{"dataset": "synthesized solo parts of chorales (CocoChorales)", "train_examples": 39062, "hop_length": 160, "output_stride": 4}
Rows from block 4, named by matrix and row number. Rows with one number belong to one channel. Each number is 500 + 50 x the weight over its row's rms, rounded and kept within 0 to 999. All counts start at 0. Numbers have three digits each. After the name is the row's rms in percent of the matrix's.
# convs1: first pointwise conv (model.blocks.4.convs.1.weight, 240x240x1), inputs 120-239
# convs3: second pointwise conv (model.blocks.4.convs.3.weight, 240x240x1, transposed), outputs 120-239
convs1.79 110:492595447488449467521590473446487608491511462494497558403520454527525558570474508523458454454509505550503416505531466532544592447533469546387517434521492498547481476537554437483471469493433473532502506488463427518509497449517466475520505526469526399465506428548553460566412409583596508509490519528529473493511521523464505428486468585482482372439477450496535473
convs1.80 111:525489522543524517551606541491563514448509542492502493475484521579571374489394473542540522478436556496499471541476491488513478487447473531433517466502430416525446517438452490571450480469483587585360513466551475465451576459494411579446532507533518566476427470533491477519445469503531452379538549452456580505446466405475475553554581542472529490464338462462504496
convs1.81 102:521550471487487545550506543503552504549493600481489490444528483546528486439424515465535510441462524386502529477513563501429546499505428521500446551473407508457465517542393486610470497461576513469518496480605561510442554441484466466484562522549537475586425481517536598472483483494555460490465548519534487644567516543448514460574473563464527509482441550485560478
convs1.82 106:405447492504446556526457530547515561488513529510506475523598496433548458454518515564492463438448555463505432521552587526504501522406539546474453502515413433500518508414504459540579485441505502503610512388537430499557468559553501504542562515452463410526576492475377492479552495448491496487532630507510541549435433556509508439516491484410468573451540585701521540
convs1.83 098:512532445508492500545491427506471448524478462512460477635606422565530445487459478618525461448503522499560468522514483590501486563498502612494565526519527505473531460481527516470471450477419472518556515473553499485500536457469410526539500494549487488513581474501561529502489375482560513484538409541513452538411558484421464517558567515479485503497491522560504536
convs1.84 091:479446470528531535522445498451508507457422500519516591676483464446577528473555516515534470526443503481418398538485427472566464492475462443489423480532500528506492519416482537529406473415545526508533523463427579499572471544537448422523554543552487437561492457513480551611562435467480543503400478448537551597544474544526524488438499538508559487441404533506549442
convs1.85 098:549461461513518515556557535515547541490559508450533505506498520531616468525444559455522528542531607478487433474448429522519547437383451509439482465437596502638480465430482424541503471461505431561538464496437640481462451460388461508470568484447468508524548504479451517473461497447548555481537549547548535449444522469536461623528480466402572547471420511465574544
convs1.89 097:553554504484519488515498499503524534487456386570444554465496485491553482538540466448529531481416580458507527554459453523490501538462427613553456521365465479493500463512495451473514482406520515536450592495500441514377574490399485528560528573499543462434502571469501549469597504457422384356494568456606484593400518536462468535498515536497573485425475546382491563
convs1.91 094:507500552546495551539527500539576499495514508504512495451542495580516419536558503536508453541299442549545549528523474453466586529503467609454414484488483526577441485391414492484469547540504553521496529525514513511512499441460467493469457563461518537467501436378557479539465489530605499451502465386449477362482506507443494574330562487518477587462540510386529525
convs1.92 111:551419504406438506391554471488517427516525563617479425503515526558485475516503516490527605507533414486443524517508514493451458492528445402486451542558454437467474546512487514528554549461491496479495541498597515577487415453500549462566519558565436448463463489501419490533535538418525506517413551428505514565473444582534583474483490465490447406520534400562459494
convs1.93 111:417577510502504441408512481497481486522532436534534520521561466604552502597564523554471440502556480560419445425521538467531517489505605438518470512576432479509514416430513399355461483503582447523471458456428524501546527544474500540510490506520492560465523407479580361554433407487533537489438590388568535508489484522502460469538436493448464476501486503425465444
convs1.94 089:416573427426538528532440539506556470488520499466472517398578528568512465519492436574516543501535596553559560464379499485480442536527500456519585569423483523478554501416501456526495603446510524549520501514498604501561545494542518444562520461534632554456531523536499512469558589499445392493506638445499455423510537462583439577515474608518477492525558451472523572
convs1.95 102:508480503493459448580474504504433528431532489524530467451478564520533584459497417527466514537475490530545535500393514583499458544579501513484471517606540541482408450478459454513533505512550527446435427479500550516499474482453525456516448451392489589591470388506454496524440511472583552432458440502550463546462391542504533459429508502515598560497446455451440558
convs1.96 104:396506531483405476458504463506558471459462508465509523502554519421572473463471469446440573462547489436506522511413376517543486567439521571490552516526402484512566532509438471434554573515433556550516542430482477522435549417447563557599506533473384521489578590567435564463430524470486470624559391480540492469516523540480451473475472489461513486514539547496498548
convs1.97 099:552434494548548557432511455543477527611581492489454544499540500484571440625470611440519526510516504548488505516460478449418542415403498425643453400521514475586523538503558490543561474513597561510478589547532566491526460561437519454469549458506496526472534545449456483454451505501568383493532508512508429449546543528466435447545553472505470488525508501532492539
convs1.98 098:642520464503514541491545491433485514496578517544489516536485500506469363475500497553521433579463488455437535546436526508465590446436434533554471293508526491477445507565524497558485512539457541467493464530508480499527461508522418441431487498421477525520425553427459508417480540473593362454562494592575596475462535521480464523568493474462517564470450494527514544
convs1.99 107:468473473434481510454408570484588454440501502605525511482417496574512481423502468545529421371507443604608488451522503511487619504512485489533561502539516433454425468503480472628432474411487562550381397491522605485543472502516570458521532554504561514462487544470513437517507421607528469575550509450548590501521526491468481556504518496521503440552532562494454412
convs1.100 113:533457468534456432452566455456449430489493493455561509504640471497498544484438537446487498490474474511632436526590544533429575517502462429456474452504497486539529461514568456456584558502469572564562515471448488550552464484479427479471526498532466507484505495441566533470452402444543470462472532381589484472461566513541427422559483543501519575538472499481502408
convs1.101 087:543481480465454573504511499472481568592504524564486507564491510525528464400536454533502543449486496468545575554455530538426500416463502460509441498480585497547514571561484478459439443444531506468383495535438567535532588541533408608505560437455589494405545543493475514550524407498519407437532568523558579392428432437473437526459461526528448464486485436558613527
convs1.102 086:514552522514478505485574429508477538448575547425403511478571522519475473574543438543491474474363399465478466559501517500565515454524531462497470476489455486379471533511584375524514500519518540511527558480491546520537457444565561432476437495531507491529531517485485525456451434606508601516445524496487623592550533509490472504468455522420514454486493593479562501
convs1.103 098:517494459517547492525496427579548519485405504473500507432452515502458460593491470568501526511480492490450543535473419539593455444498476614515502462533559546525403509571578489475392510597471610360504538494497563450500483394525505502501445508513511499498551497555537540475489534574524451575544489513469504465488454440414471504501471470548492514601538450459468554
convs1.104 103:428512454525624526478453459563545466412453513470511564482564463528534350580416511506487499524437540502504454560487460529456462592495454469441466462470568556560553585509518486505527443462461552481377553539499491557557504486490472449505497543386540493469515571494492549520533537435496588428452364535509481496469530432498511532500543518493456511542446511500558590
convs1.105 107:566559497471491483461520526563462516518415498486521499529557495452491514470394541473515481385430551495545452549442555428460530456596391435555449524568451530481554460507516461474573415509518458472449467511505544490470430553441413464560522517452555625466451453540491563442481536528458495498527447506493482527412523548456491509513467507431497438642401450607481454
convs1.106 104:518566521515524526484523480545496402504445501497544445465474588539547479597506467535556577441447429444495585431524461541620558423513456460564447511468561486525506452424508533445436542582533541452550451470441515508557482534457429527475482489443490486453484432481541510533532494455499528485398517422523635499426516494469572573597556507458526531599482498524492462
convs1.107 097:473524477502503430484539542460492491481565416517511542397499518428559424445516548550470519474581439472455449477502417501485487528499493450471448454572501540539509479489482530446528535500480561509500500467544458434541389507507462466560489472499528510462488479513517502474474565398449573441511476480411450562426467527487561455527464530469503398482402475589478465
convs1.108 111:418424447412423485454642531542517523427495456413417453538603432479471466445482512487503508480619524430428478553532444503504539490486445516540434457522525436491401519530594406520413485419567502495441465500417564433572458446536479478496544593393487468453515453447592507543502470586489491506620429413512452474506507486512482491410441528518549495445516523510575557
convs1.109 099:487468425517552553472550412528481475380511504469482467498550474491537477526424443457508558510539471500456475419548482539494501526555470423467544517492554556548573562494484422487577448469478517419528474528532539524507501536461498410429455446440494498504419483531511577515441566538310624506457372586471527489483524553452462538489464488503483507494482548493562568
convs1.111 086:598422455537471477516391475517514418524496510527469538585484506489524458514447514490476521561464537523530565576470462468431492620416505518475464476527476490497444560493583559497499537427543445612519567557407521436478436475484552455627574592488464560541544484582467457515510492466566500468506472482460466505448522527454485503500503456548499605469473505579463488
convs1.112 095:502508534462514553432539623510534562521505449459494524511573441519529482441498501473466455514536535470461522458493549523451545578512473453574456424443471497520455511495451434558507582497537405545457460504585465524563559509455462448439531423442432589404485582432502498423469477496605516486516581519560451492427529517533491475503503509430507533495416499478418583
convs1.113 096:484535520452534477405535458536510528557448460500493446466457518467543536522510614407534391505570489466546499493548549532521496534586372568514527556530476539409495465467488557442463470546538452518586406449478569491490493506402370554502510536573553465579497442475580493513545506468431515575522420528511518501523495632511487504498473472474539498576497522463456458
convs1.114 106:459437492419548559408546523495520456614474548526454537501590450454454504513558588387583568477515526458508528527514537615474410431457543477613468532447437521562502443505443496517503484408531440490568430541505527474484512517534485547511516474438476419443595533532485531552571502458539279441547492469502495416498454495468580520520507549490457515558454485458554503
convs1.115 100:555622491409526441533424525419548523404531546414475491435518531564461540489400503520511463507501557495480392477479476559521533526501396460592577468540445492437529526507556532512552467433490491484486452499530429455491460426553552348523489493436514523458468580578486549470468484557551535499490574406495433495479532511486516534550430487495504510512450491563436514
convs1.116 088:398492553629546521507555596486519578543528535506514458540488559548503464455520473553432500474434635514420538500509477552524530494519607508409505443473505497528476543494535487458480423523541463561371520460472514485544530520565534527508482508453488520470563394521457522496463352491520523496399513425543546471509455543517504440475442502470525521484465520511473498
convs1.117 104:684517496507503534466478438502523495455501563427515497471599548560446396551484505488477467494496532489483466550437523522471531477486507536462427327427519446459508507471472502521548555582528600542560502592522473495529522477490484500397529534522487513482431521500459495497559526462567312434577530523525536474471508526521513441492518520494483474500433491571535466
convs1.118 101:539532548522570484572457492510459473550524496504508535486513520567477590430574534555452551467439531558601464449531499463512512482441548425568456519424522509435456462440471427483444454504472404445536509501520482459514479551547479537615512472579409460525438473498480498511478463587466566528494562451479486533472525575421525523475560489515433508475499506531497460
convs1.119 095:469508449393496593475414488453576601490415462451448504513382418535514439477436501418503528450595609470457475515499450564496497487415431458438534527449507505532468515459460519446393561406421484467521548501520527525501480476432383516566572615503503433480552590478500438524481468478545419570501450538494398475475485531522480533486531518489527566477486412428595514
convs1.120 096:452475544536574573439527511505461527458409509500668565439463499493459420491535504481481519453554470464362581492529496570573439549515544502432583546475599483492461489541488563346418522512475534416467566459442510458541508483481391473456500555495442453408532484471565539543548482516467462458449477427486543533499482491525486525540481516468459409545427485504547473
convs1.121 098:510531460398524543514424484536496526474497543418484489517566483539542545532404493518507479393482561434500450498411384560521451487422527579577520505512492545527376578431448458448477469473456415446548475469511516554521470502553489529475567485461436524504560520498436550535517499610524469377482569509550425450390552536496562522533536476495529559489437499543450540
convs1.122 095:454510529510622496431501433458484502585458515548529494484595512475548484564439454507562555548485461548475489516528477509481417652484479419470547510451573525517586500496404522411575523450576462419530502430489441575503521555529549554594541550517485502409494560529517550564504554484463504510488432447443490518483458517521448485488524416481443482512525584508485510
convs1.123 104:479518464516509595502388503464487547478520498473459477566470558429498448550476503530538474518384519495450447509558448524556582413525548436491417506464500497482463536411464593424479494452476428553464582456543457502512537568568429450570561527454559509468546479488475554558469449507453526533397528561476560485505430537483475516490475471449535570422438462584537533
convs1.124 102:492597455403533534568496448573536432354445517426517453480495465564411479587417435502483570448515420468694412542551447465475500488553507570445571561457500506454420480503518540523515477507477496539489494490526500510474584489480429568510404553486451454480519520529484547465378444495594479472485473363543462564514452487516478589499484428509509490527540558463503526
convs1.126 095:547377613512525485638434491463450447556552519494543538589554467397483477555475447444499506415475510532471435465539544503469520505449523394550568537544457518575498491482547469474556473458511464454414529470489485497467390554355519444412565496513448442460487452476434474476517425431550487566501466528481449552450464525502436560482508521501457480423510525467546561
convs1.127 104:406520478481527500491545514419536549491458479465428486507525493461499510434499465481470535470485483531463479544561405507590564461514498465537490408542462513532436554559512453521443407612568509478586530503544523552549459479539390508545465507474516512515559494522516607458544518580503643519505475385564458423550497595413491507455497475513528498419520506549455542
convs1.128 093:439538588485504539600528496452482462505525488518584503476543457453428540473631427511454595537516453512479564481523385466498530594473409576557453481578574369521520574477492501537567517489451579411452469572503523530483505549449528562525530463534481481599522560513510465494442535436419450529565490470515514492528556598515531475371395409631459449475566433531507573
convs1.129 111:544519526460491616596523471458453476486529474482470470689450477468445439524462539543484493344535522459495431504519505461538541407542520442483408478482524503515464444509523562460437525513554443575443543480581546460552495553482485491513476623495493519537522504567510552557527463426488508453525527524479524517506539451515455482482484492442517500434529511503502566
convs1.130 104:605455516490512426466523455445533527546500498462454508488519439550534437485495477536451518526482482461532544434504441505457510442484468574633487303501515492471488495500471476535500427424522453438485521536463567554493508473506428491425531441517511506498340528595501484472499499592511441442488499576567508473507500546497440420533413481434514519515442586541474526
convs1.131 103:495492489421442445491501568483386565502619472496467540435384592492421495404539518515496522504601436355591560515468493446598516380532515489498480521499496480492551503493477520467470538530458531522545530442530535534439497515390497469434421499487529539487503589452514551503485488506464522499541488553651585467541508485472563490461525474483493589521503539491485529
convs1.132 105:527411513449542517509477539507493539479483514472510580432520529629545451507535419481493454513443508403461445494462514489590466406581485466519439389496489467432455436521435419502567491498472488561543503472454447485428460406499471506456523447536666509492458486544471527472531535606589579423462509488599479528458513524446507533541473446468549647518474517470517514
convs1.133 096:547514479467595420368436473450459579564519480376529507501384528536452507483420455445458622548519495521562551452533518431513465484555498482427412452584427475476544501503553544551405512504501589505472522482487368499515503533515475419458491516486460594497438538517478445471462585468603507427489515590566432432596518475490629522487555565429526581488501511511553513
convs1.134 088:433445518544532576551412470407547450510496453582605527591513478513496468527519492566481500512449474467436487506494473447548493496499520610538482527480516489458468471294522624431585502501470472505415541550436541506552441462483521519488515534452517483431451483546476420645471473467582582542486444434510501539504427543513495488394467445609505479488435553538572512
convs1.135 101:508507543359544548458378465553550445468519542518480525588585520486481531522483469404529498347509552508422518449549489448488503472515545497466519505544482592445438482546555487520527496512555533525509504453569580536516569405505505506463549607507462454475483561554549540449526618477552504542583502450455443591602505541491511474443452553411511339506511564449496539
convs1.137 101:485521471377441436550517519543537391507465485549414568524496502488484471486509613536517488512519486483541517414547461569523409556452604466542546472456547460456486514479465604538511598542489425461478461473449532522540572431600514492470419400486428495461506540450484528582535536464554508606492587450573468464497441558545476596460482501553497558591577464489562565
convs1.138 102:536437580497462452516441457569491497547520547527482518463489513497563487525401519528464405495484452537481504521500451527486478447449469435518587494503544471535542435441534493564488503533524470547524477531545388463417501511491469529444488534551535413480490394510464520489622500441501458523526487540495608461492511524441496467506476390465500517477474611490485428
convs1.139 101:417543482495473452466402449451541497477580500478575468604505526564533441530442500536495497540574583546509398504446518538468604447463586540541501408410515494397529496536506517528500439446499516532519525469541460517498467580601534493481557550503426468419475450531488523510527491501521573500539555476501475556472380484538447450453425426520502446413474540527520579
convs1.141 097:462545507450513569508455502556497447535520537527549523533488540424503654370578515532513565538441521478499471426456463457493488549545531489584475440478489428451608524475487418514465564497490409442575479491432478468459508536539542459608491518488555524532489578502411547564543532446361623514512423406472507437511520674488489536495514449479412489459528474520492420
convs1.142 111:457482446578594510439493480486562415440469536516522535537539533567464422543462491519514425561559589436481453567573487575448529529540536542495516447440542549488482531483543493533505560570517491538555511512465434498493546477498535533432517497419513451468561552501470456509493450527548607527582510536472515504538366454503482465466483442477535555501483433515526492
convs3.79 118:543483476511495530454475587490507343495466515398516486530578507535526493471513550606516443424521535438508479521484509459524491485570460530553523603518491455473469461506455580464481548427494452476473483486583481521443491479439491483540520514472549532476511578482546463488505442598447480546506550536623536542519539533465424517512505545464549443532517488548567479
convs3.80 111:460505431490471542631509502523434504452504511510473496494471587503458515494526448476459569452491330487556485529497585443508492492507458499485468508521482492480375555494462543534540559512518476573403523435647573506493484459503608515490500549510493463522502523545398503550558431514480434459645424471483498626575559490442474445554578510511488566434448556558454486
convs3.81 098:463492439520532433458439583526516451537422549477582494503455501536476537547526527508572530492571574540555515514452489432446502566587532439491516586485510482522638574553519472496486561467566505413462491534533488513526467469450499543583521457449458477460532513510501523494551520549517520483502555468503507451474480478528546457490501476416449531347479605474508587
convs3.82 114:576583448507440537571539505439510559561578493573440403409549491528493493542475485452514472495555453456446467476544580542553513495488460564516524534481542484532472444473450533605475602479498519494530518413499512584448524319516504454534595519441467420575481473451534486445651496452563468433480500474514500628529484502505474513549601524453539505489537454422466449
convs3.83 099:496456365523467474462440501537546514495551557491456472602517440443450495480582565518541454435362520556494478493484501429506537526612477481553459470535476509421477554469499496503505532547415516480494456531461526443426477578474503481478449527582519515512516600493602529417440484474464507477502474499498571489498521518385489576506468480520452473496497482484442391
convs3.84 086:490467504487596502521540532443450579467475454581473470512589494493454486523490449457548612509584486524554562514520518536611445462481496451575462526479543503556529462477481541554392518408531383627473471438573564564452456487452517499541506510526475466528546515528452471581579505448543520566513541534513596451558498609607525462508511415579434535506488456541475474
convs3.85 096:511465526414514515627563490603409486502542522519502549492479573490472405499496472458455577544475526468383537488545631485486400371511525515471531519433486519493537542499525459445543507451517544525474589525550575513439518422479586536442415597511485506481490434428434463545584549499553570475601437480414454521481544513555505492504579530572478487561473522443489541
convs3.89 090:439488532500471561345505440432486485597519514513530508473535431451530598486421483555527432527486617563503512463465448492540513431466383447454480481545439504499537485551452476505463424531484416422598389554445492459584485544535584515406568511522507522473476392510540504439453518542484516465389444522527515457454490583543479498526511431592489506505459476453491560
convs3.91 093:553509467531514435550544582461442507599448564553424486492539511510516523511505464486494505498599536614442549481587428479547544513543530506507485466606421499419440550573419455467449512499466473494493484575575622551537619538520534512456531389538530517474485486446475610556483542490500483362541430510529606406408498529509512447528499521374484500460488547439492519
convs3.92 114:597621505446522473546413460553427382513531482442511631535517469442541535481495483546456548458415541486506470422554499433486546550436622497447478518537502451527487495449482424489511535456514493448591592425447506498502453457465556530526507493473451432465493477504469604421545477565488497524547453529426438458539483487478457384491496511521544510577506417468519506
convs3.93 107:471362409537426515440469459538498502541481562563500437482527480508559490564437522539456532485396497556573579459489492502452446489481368552428477594512493524477506467525446415450541536510457428531538453460496472513502562410531498486372545530644513569478423512514539406471503464480520498486428494462463456525489460517538539565564513584630587546548546385486584426
convs3.94 090:505520452431482447504473538493449434513490491571417562486568459505475558479524460519553458519527396386523561519470468413442471470538360517506510507450505510416624511415495472498525427513464580508484481450507471510439459541497545596631496491568513569449439555542455481491557430410590546561545549545532548567503448375453498416513543443495549510534512606460480476
convs3.95 100:563480521427545498449481427461544497466569540555569424500567452478520537497513533456520473482515561526469433525425512326425552551612428542485537439509492514522481535557488474487572592584549491570527574509483496436494425466596496531571551526492507497483551426466556552440322490501498481554495582470398529525500477553475536514549654552524513529454499504556507443
convs3.96 097:543485456515533471481540512431529549451581462473497605481487453537548580462454509539486502493508441526411477476531497500542454316448391494511495531517486552591387500447482413459519396469393341464432442466612479512466505526499549446445457450417463486488476506498444467426506570470574427506462498514489514545526545745478479600474476516553559497450513446496455533
convs3.97 094:557512502490538451581526419392455459592568471563448478502503489441494548560472440440525450529533497543485464482500483558545448498426562439580464475493491472535573484471404484473540475512525505497390547556447468509540530406439402449559546549407528471568629479474468555448525559458631562531513540491481547444432521498545479556476579438482524472513519449394505541
convs3.98 100:529479448502462451503518498538493641545588530476478506555493468412485434531508469488542377596537529528425392486545469483579554538485476508684459447469453561406579419499474492428545469565433524437512481458526524530605491414544499503475504513480463492542588485447485548480506597439595424398437552534477565564455550476523547531514567501496443430526554463468490478
convs3.99 105:485441517429547508532440494526466597525540450574566528616393448506474491492492474532503530557457430322620492470522498548436490459414533420472426464526458491526459507525498390508587488520498505541512488464574471525464410580437517486608470534465440518555504574556457498591551469549537530486501499512470477470533540440478548541525489438529430452464506532503464573
convs3.100 121:423534524502518434512500462617497596552469570628506477491439537491511486515479511402415489566502431529496540477545548550478524434495580578469534489392489534425489533522477527535512471529604547518497559494493487446458521472466581546470538543505501470448539468482592559547525575475527444534489507436538413441565467437557545532539532461506562483494503435503433470
convs3.101 078:537502545426530437504448519619441573473425541469480432469418493542487473486446506513520486482476480479480574522486503505488515619544508434573508502423533509412598442518508474487592457520501632415478590473560494487570430466630576552548453501524491537543588505441438527545505519470626578549544621470574465433485507386492540478533434462409435486508455541561524497
convs3.102 088:472448571497423587396486446442504487475515535491419440439584520499437453489513448495400536463456511554511495513520542560586473520519505533518511499607543479461392460528489551531484551405439527666589418489442509548500501637501535451467483503485521497492478503548489530515427502521483496492373417523473579537534488487551464532547402513589512512527469421564489498
convs3.103 094:562430449496444635560523492444465572475515396535466430482547501533480464469504484508536561454470542527418501499515568461578523619448385497564570504480486523573529579473473527527393484468494496634386462531419567557519489476473461476535590555566474509510501537522601404458453477495461520380484468535414502481549453577575553536519564430511493501429535544484447490
convs3.104 104:432550417478419576567539434501614481504465513459534563487521497481526706491510547497548455511458478500426455546430536496458488354543475508431563525473524532484504495434548456500457497532459465456474437495583504531458509500472388519461512510403487506466412581393494501478515490542496407510506415488451481550526523544450515554496453552508576439497509513466520511
convs3.105 113:428417457460545464521613580453534492603534615528506493523480407528524474479516558499538493507454511569436400584541573430535545463534402437518540497412536472545566491539492457515511436464396425577470484489494511487477555508572534487392491567571566501507474523418537451528488462570504500464533413455612490502438520524420481543551509413475465480518594492588439356
convs3.106 103:511382426480496482455557481466388456570545504527535499531567410498575532445461517495514502538555520607503514496466454448517523537475389484490542444380515580553538439501470466467478480501422508596601452474534517480433537500558507527472510551530494494571508546479447487398388531500509539572482576559499566485512458514562524560495566474532539570581513478442520453
convs3.107 098:453480517496489549492541407450552380555492602576436492450498510522528478479531526546424497574649446501498569495541429534446464448497346444560557517480472541414519479467470490488532507441470445612586448498514517510462596479539483502440493516515551494521455503459500571525475547523594440554500395484458563523510520438499481512441570461633510537484556554504476465
convs3.108 106:466409522512639577530488467495548536479490477435485516514586538475561520486485499544527444456507481514482615522485408463470489513534546500538508454494471498480458495513534509527486486542459563397554492472532531490535490609550500526529460507506497532527507497491386504496421572538551495633480587579572535432537467488573512491518501492423448494520442472487405527
convs3.109 103:402522457465545449470504662585499547531522577436486513500432473450488665500538472467534564489488524508581500540518512499445489472540517475403447423492576547545443573548536498520530467493455481500558569510602562477441462516512522608477451443340496510526458560542451541584509526531432403504461453465537523474556462466440514472518477458573444556464466527491535489
convs3.111 084:616421507511585552501533555491546469466571486457451446477502478488539468518536521494480505481388490528524379472573512560530532533590462413566489472517443454535539504539495519546512538469453450640526509458484556525514558453524477452683536449592525427555600472521520545477579522477444557554583476477485560446480528442504509495500529512583476523594513525489518421
convs3.112 091:495488472590469547563478538480436430513456544470514492499478550555490580526504539515505607490476499488479598498463544478416486359550484572509510610488558475510482524487509449543482583458463473521519520475579578506484487488524402476472405538531529496485461487480526437470469506505438390562445469467543414489530482533415501455520537563437517421478543460523471482
convs3.113 089:530468474530444606568502424439667470532461444512535514529539592484497519546467497490547514478450534450457417475489498485440477469482401524530473538450447509557479491485481512525527522423504404552592399436515594527542544509461448426413466608503547519506505484492498579454478524513471381567429444556367479566538561585477521553467451536576488527559475451500453596
convs3.114 104:651487548472543547431517562474449549529503411560446502460504483491449307490459477496505436458618513512468504508541519483564489472524452548611567482524490515426484427542546484471518455578508566526493511467449495543587507544611621526460518531569516515466533497496498527460492540383550603503463588485506428466469506504577439441526509522441485529505486448499539583
convs3.115 101:492370474450433548549492444539521522483533492481500570495482422443588527466478549540494424592493440459494519471479450452534477508470344452552492473469536524500512484463563473472506405489532451515487492467506521532458533475441544507541473514549494422416443576484483453517552532473547607497567459535543506486493528420453499487504493473506541605572477553620517634
convs3.116 079:498417512477493544519493564338530417492509541549545542499483547484555365513479457506487489518432528451543559533527487449535530359443553481423575396601440436495489473567511460518488517504493471498547492531394493537462498529521457490490531544520495469496433429531481503457452425558451602573440421525402521471402551675527517494427507491451527449591477509595534467
convs3.117 127:410505466506535517525546586425455511463543483467491549440486514570576450462445498520498625455509462498594528546499526462456482512435457515366488629537560427586441459531488542532461501522488466511502555488537564544473436511491567486426460502533525492457300613570499494489529385586435491518487459460524517608554511579481466447508507497451466569464521539543502518
convs3.118 105:554484477488572464511483525502531616496554459506498482521542454472479738472511497519494478567475565538493485468563445469528505542501450436515526447461468570635495463436467455474521441540484418504505522504557531498506542467547510473520510497458495446468532525520519568541497560429624385511438544517545514427465466528486537616423551448473422474502496486401549495
convs3.119 094:516456429576502590415504492296548505497571474433470492479551514586525567493471465508419513515469536407514495490489498532510548442477478496442484548507473435607460522541466530505462514482537389520519477488533550529510431556491518453500524489456499506471427489478481468431464351540351447486437423573529523582422527626559468584482429505457534508482472522572609570
convs3.120 097:445531448484513442501504477541471470508420510505542487515435547429434486554511501475600530468464528439573479532549521590509415519542526455477531491598529451446527523530480510520636503508481584414469512511422420471588454463463558547551462516476537458467471549591477379600455567524560458569528560388516517537535510482440552416558502467481501495409508526603435564
convs3.121 096:528473406463528552519592579566552537543484548650485514493625480447497533498474525459515414470513577514490404512481670495477521565480435502574478564480467570504511477511434534542429518565474507580510521621544491522533406409582508511555464536611477475489489540474465431567463493503574474432544415526537449542508482499504517452446426499552462550458415606522504506
convs3.122 088:511456553500504386445477470617488539521532569554463477553464484490491350493542460517520459457504542486522451514517502550499526705565475474561491477508475496362575419500451537492560524554502569497585489462380545519518548481491523473514550518548514552546560460529566460556454551523579579544494503463533546443458486306549496491514564433515453461488523405466544443
convs3.123 106:534577524446453521427371449528550465494467495391533438504490498515556485513444530463481490460469509499473401517522453423478514586496528511460516531489520511497546510461522449531559530473576526430425554472510429459516516402591484497455418536405498569474494434441519533369472543575556439589394511564525486564468503447512439537530582638432549497607615514508520437
convs3.124 103:499545476479459500382457551549464512540572594506559514469515466421392519449539457498519492421493449395535439480485547455454431423510494493515429551509485570580550541531527493601497452580433519419507459473491449472604420481473482496588507563408467578562527526551534318516539514517470537523503569499553491538526424502452489513516538446535483426426517515465524576
convs3.126 096:569470402544522473534417659538470554499500499480535457525501495514404575465577481496483463432428488441543541437498600480515485598543441484501477552466584492478410514455569484509464493442488520459458549478405584565370440478429559519522423495474494464534550536528473460475541510520574504474504460505452503464493521572480523443504534537457528529404489571516474472
convs3.127 104:467568507545522476470496516500548580402485564483424464508496526553508596518499538560519440483444521534537617457532538543509435451502523548464476559490453503597512546499408546524454484520507516509523524578463517502506531496459518574488506569463510600487461441539538470494519543491580344505463513581505452561448530532553535486455548528510482450519486504448414514
convs3.128 084:520406506513469513555527526621555662605485539484407521517514487516511651561481530544491484504436587629503612443473508561555540476459502528572502543537496533535470494438503522474474501505518533520480468469491496491537557533451465494481464479415454457544573547494510533512512520466533366485549546547485577511456457425483543544488511460524474497552484488455520503
convs3.129 121:467575510542489481436440559488445475579457533466505460532422516425469483405480570428510492608496529499436484529395494424541556581490581582499537531482556496463473533505531471516509500513555561363468546521511445423498464429472459505497385578374494511507520533441594510497487512582412513500453540508616411514569453508524468455502547453405505495532555488510489494
convs3.130 100:445547563460500523489542493424495396439422515609556500409433532520546340467517526503552609444478469477495576498455557543436469470501522494339525558494505461436425502540526489550462485458524547544519491509405522503431501547442474515481481522601515530453450505518485464508451448511438610546475480466485477434498419478513509542513512425476516511470439505574485504
convs3.131 102:488497453542528474529542499522549467551517573477529536563412441517441511490554482416509578575386542427441566517498500535449491493516516522500487478519504488534522506516489485472571456433511416546519495466375409508458508498563492501422520462628512502528538363491566517466501546453506411459455528454330462430457485545463502526553420483555606450483536445459497493
convs3.132 106:517503520504579527513520554425612509422447509484413447468514566493586463467518535489527496547528475560506382483461427587497532512672484510524483433517495539532477550452506465480546436567578440479425498530663496523567528479490403518388446487451512506534520561510458528457451490475471493581478566477641484525506485595442475476487599571426440491487525530473490430
convs3.133 104:473487457533527485489470427504551421452498487449488537472581494495509608506497491538552631547473480516520549511501472452514555515372542495488514493558508482620428538497532588512443536456487422564501520461455492468449515506422537472413467500539546581515504448553584515539491371489404381471467451544452409612482492619472490431479380511567434525547508407539483479
convs3.134 093:375518537511535538422528542425471428466512428518460446543514429423451452539559452491568508465510505525589481523478494605542472623484546526490470596555512514504469442541420666475433508465508507496498471581485498560458583543479471509467581546474489484484558573490493397573492467502470575467520537456541567552484521491662528430506488430537542492609448468495506509
convs3.135 094:524417571493505561459421413466616448467450509448529429501542534472478532498435462552464524573454399480455488484494493527472523406541548459440486328509488486412545577508569458474544535538485545471593500448548529499505491547459623543676477429516502516484511519532456523426470592478454516596427474524460615529552489468415486514500474490577505517536476473511420515
convs3.137 105:460550546487468451465461579496447462477490436506479533546493530463584395477466458532555615512537469438524488498515513492440526518438546458435473554538505450529570492553485487553457571535505459481452604541548475530486518492492607464433468543434457416467386486536462603502484428459452529561519620452467469433463501611640479354499508539558427591540484480569512438
convs3.138 099:596523602577517567552509438469501418491445418499469383468489490543529570482436510457481496542436525461504548526508441556539533544470619556551513555506523530472573541417483463428485486400487434504422493479429560574541518502458442491540537564573522490539481460517414374545546516511527442588524488492432463462520518512500499444447519540569503517531513483476468465
convs3.139 098:408536586521547506558429504342370563472495552520496589526484413471455493446465444514519501504497623567487528471559463481499433515522536417478457537435450479446487484505435400499442451442460482529470462544456512491491515487459480483485473571536453498521505539460512451498413510550523570460535494512551486454473465637521489512476450364453552536461507502447539500
convs3.141 097:551508520465503478415521516492406471486467468543496503504390510529502259450504489454484496471509473430528438527457555485491479490536468502499525524498546513431563438455543440483527500508471593512429519460485529555510485475584545559614463510500534505512506518541507454477488478521399695513520463455477451561557530494465473398523468595533518550411528538489436509
convs3.142 121:405449556519517464456581411503526529416483493478570490458527575485663541478479492459490524536521447463476537536500495426521539471422511423489495492485503501497547527572453518538438519488501437605545520479552536519475529510541602487532492543507494464507439472508415568546425493523478525570448420533554502543517562550570516475459465421520453457511478481550444383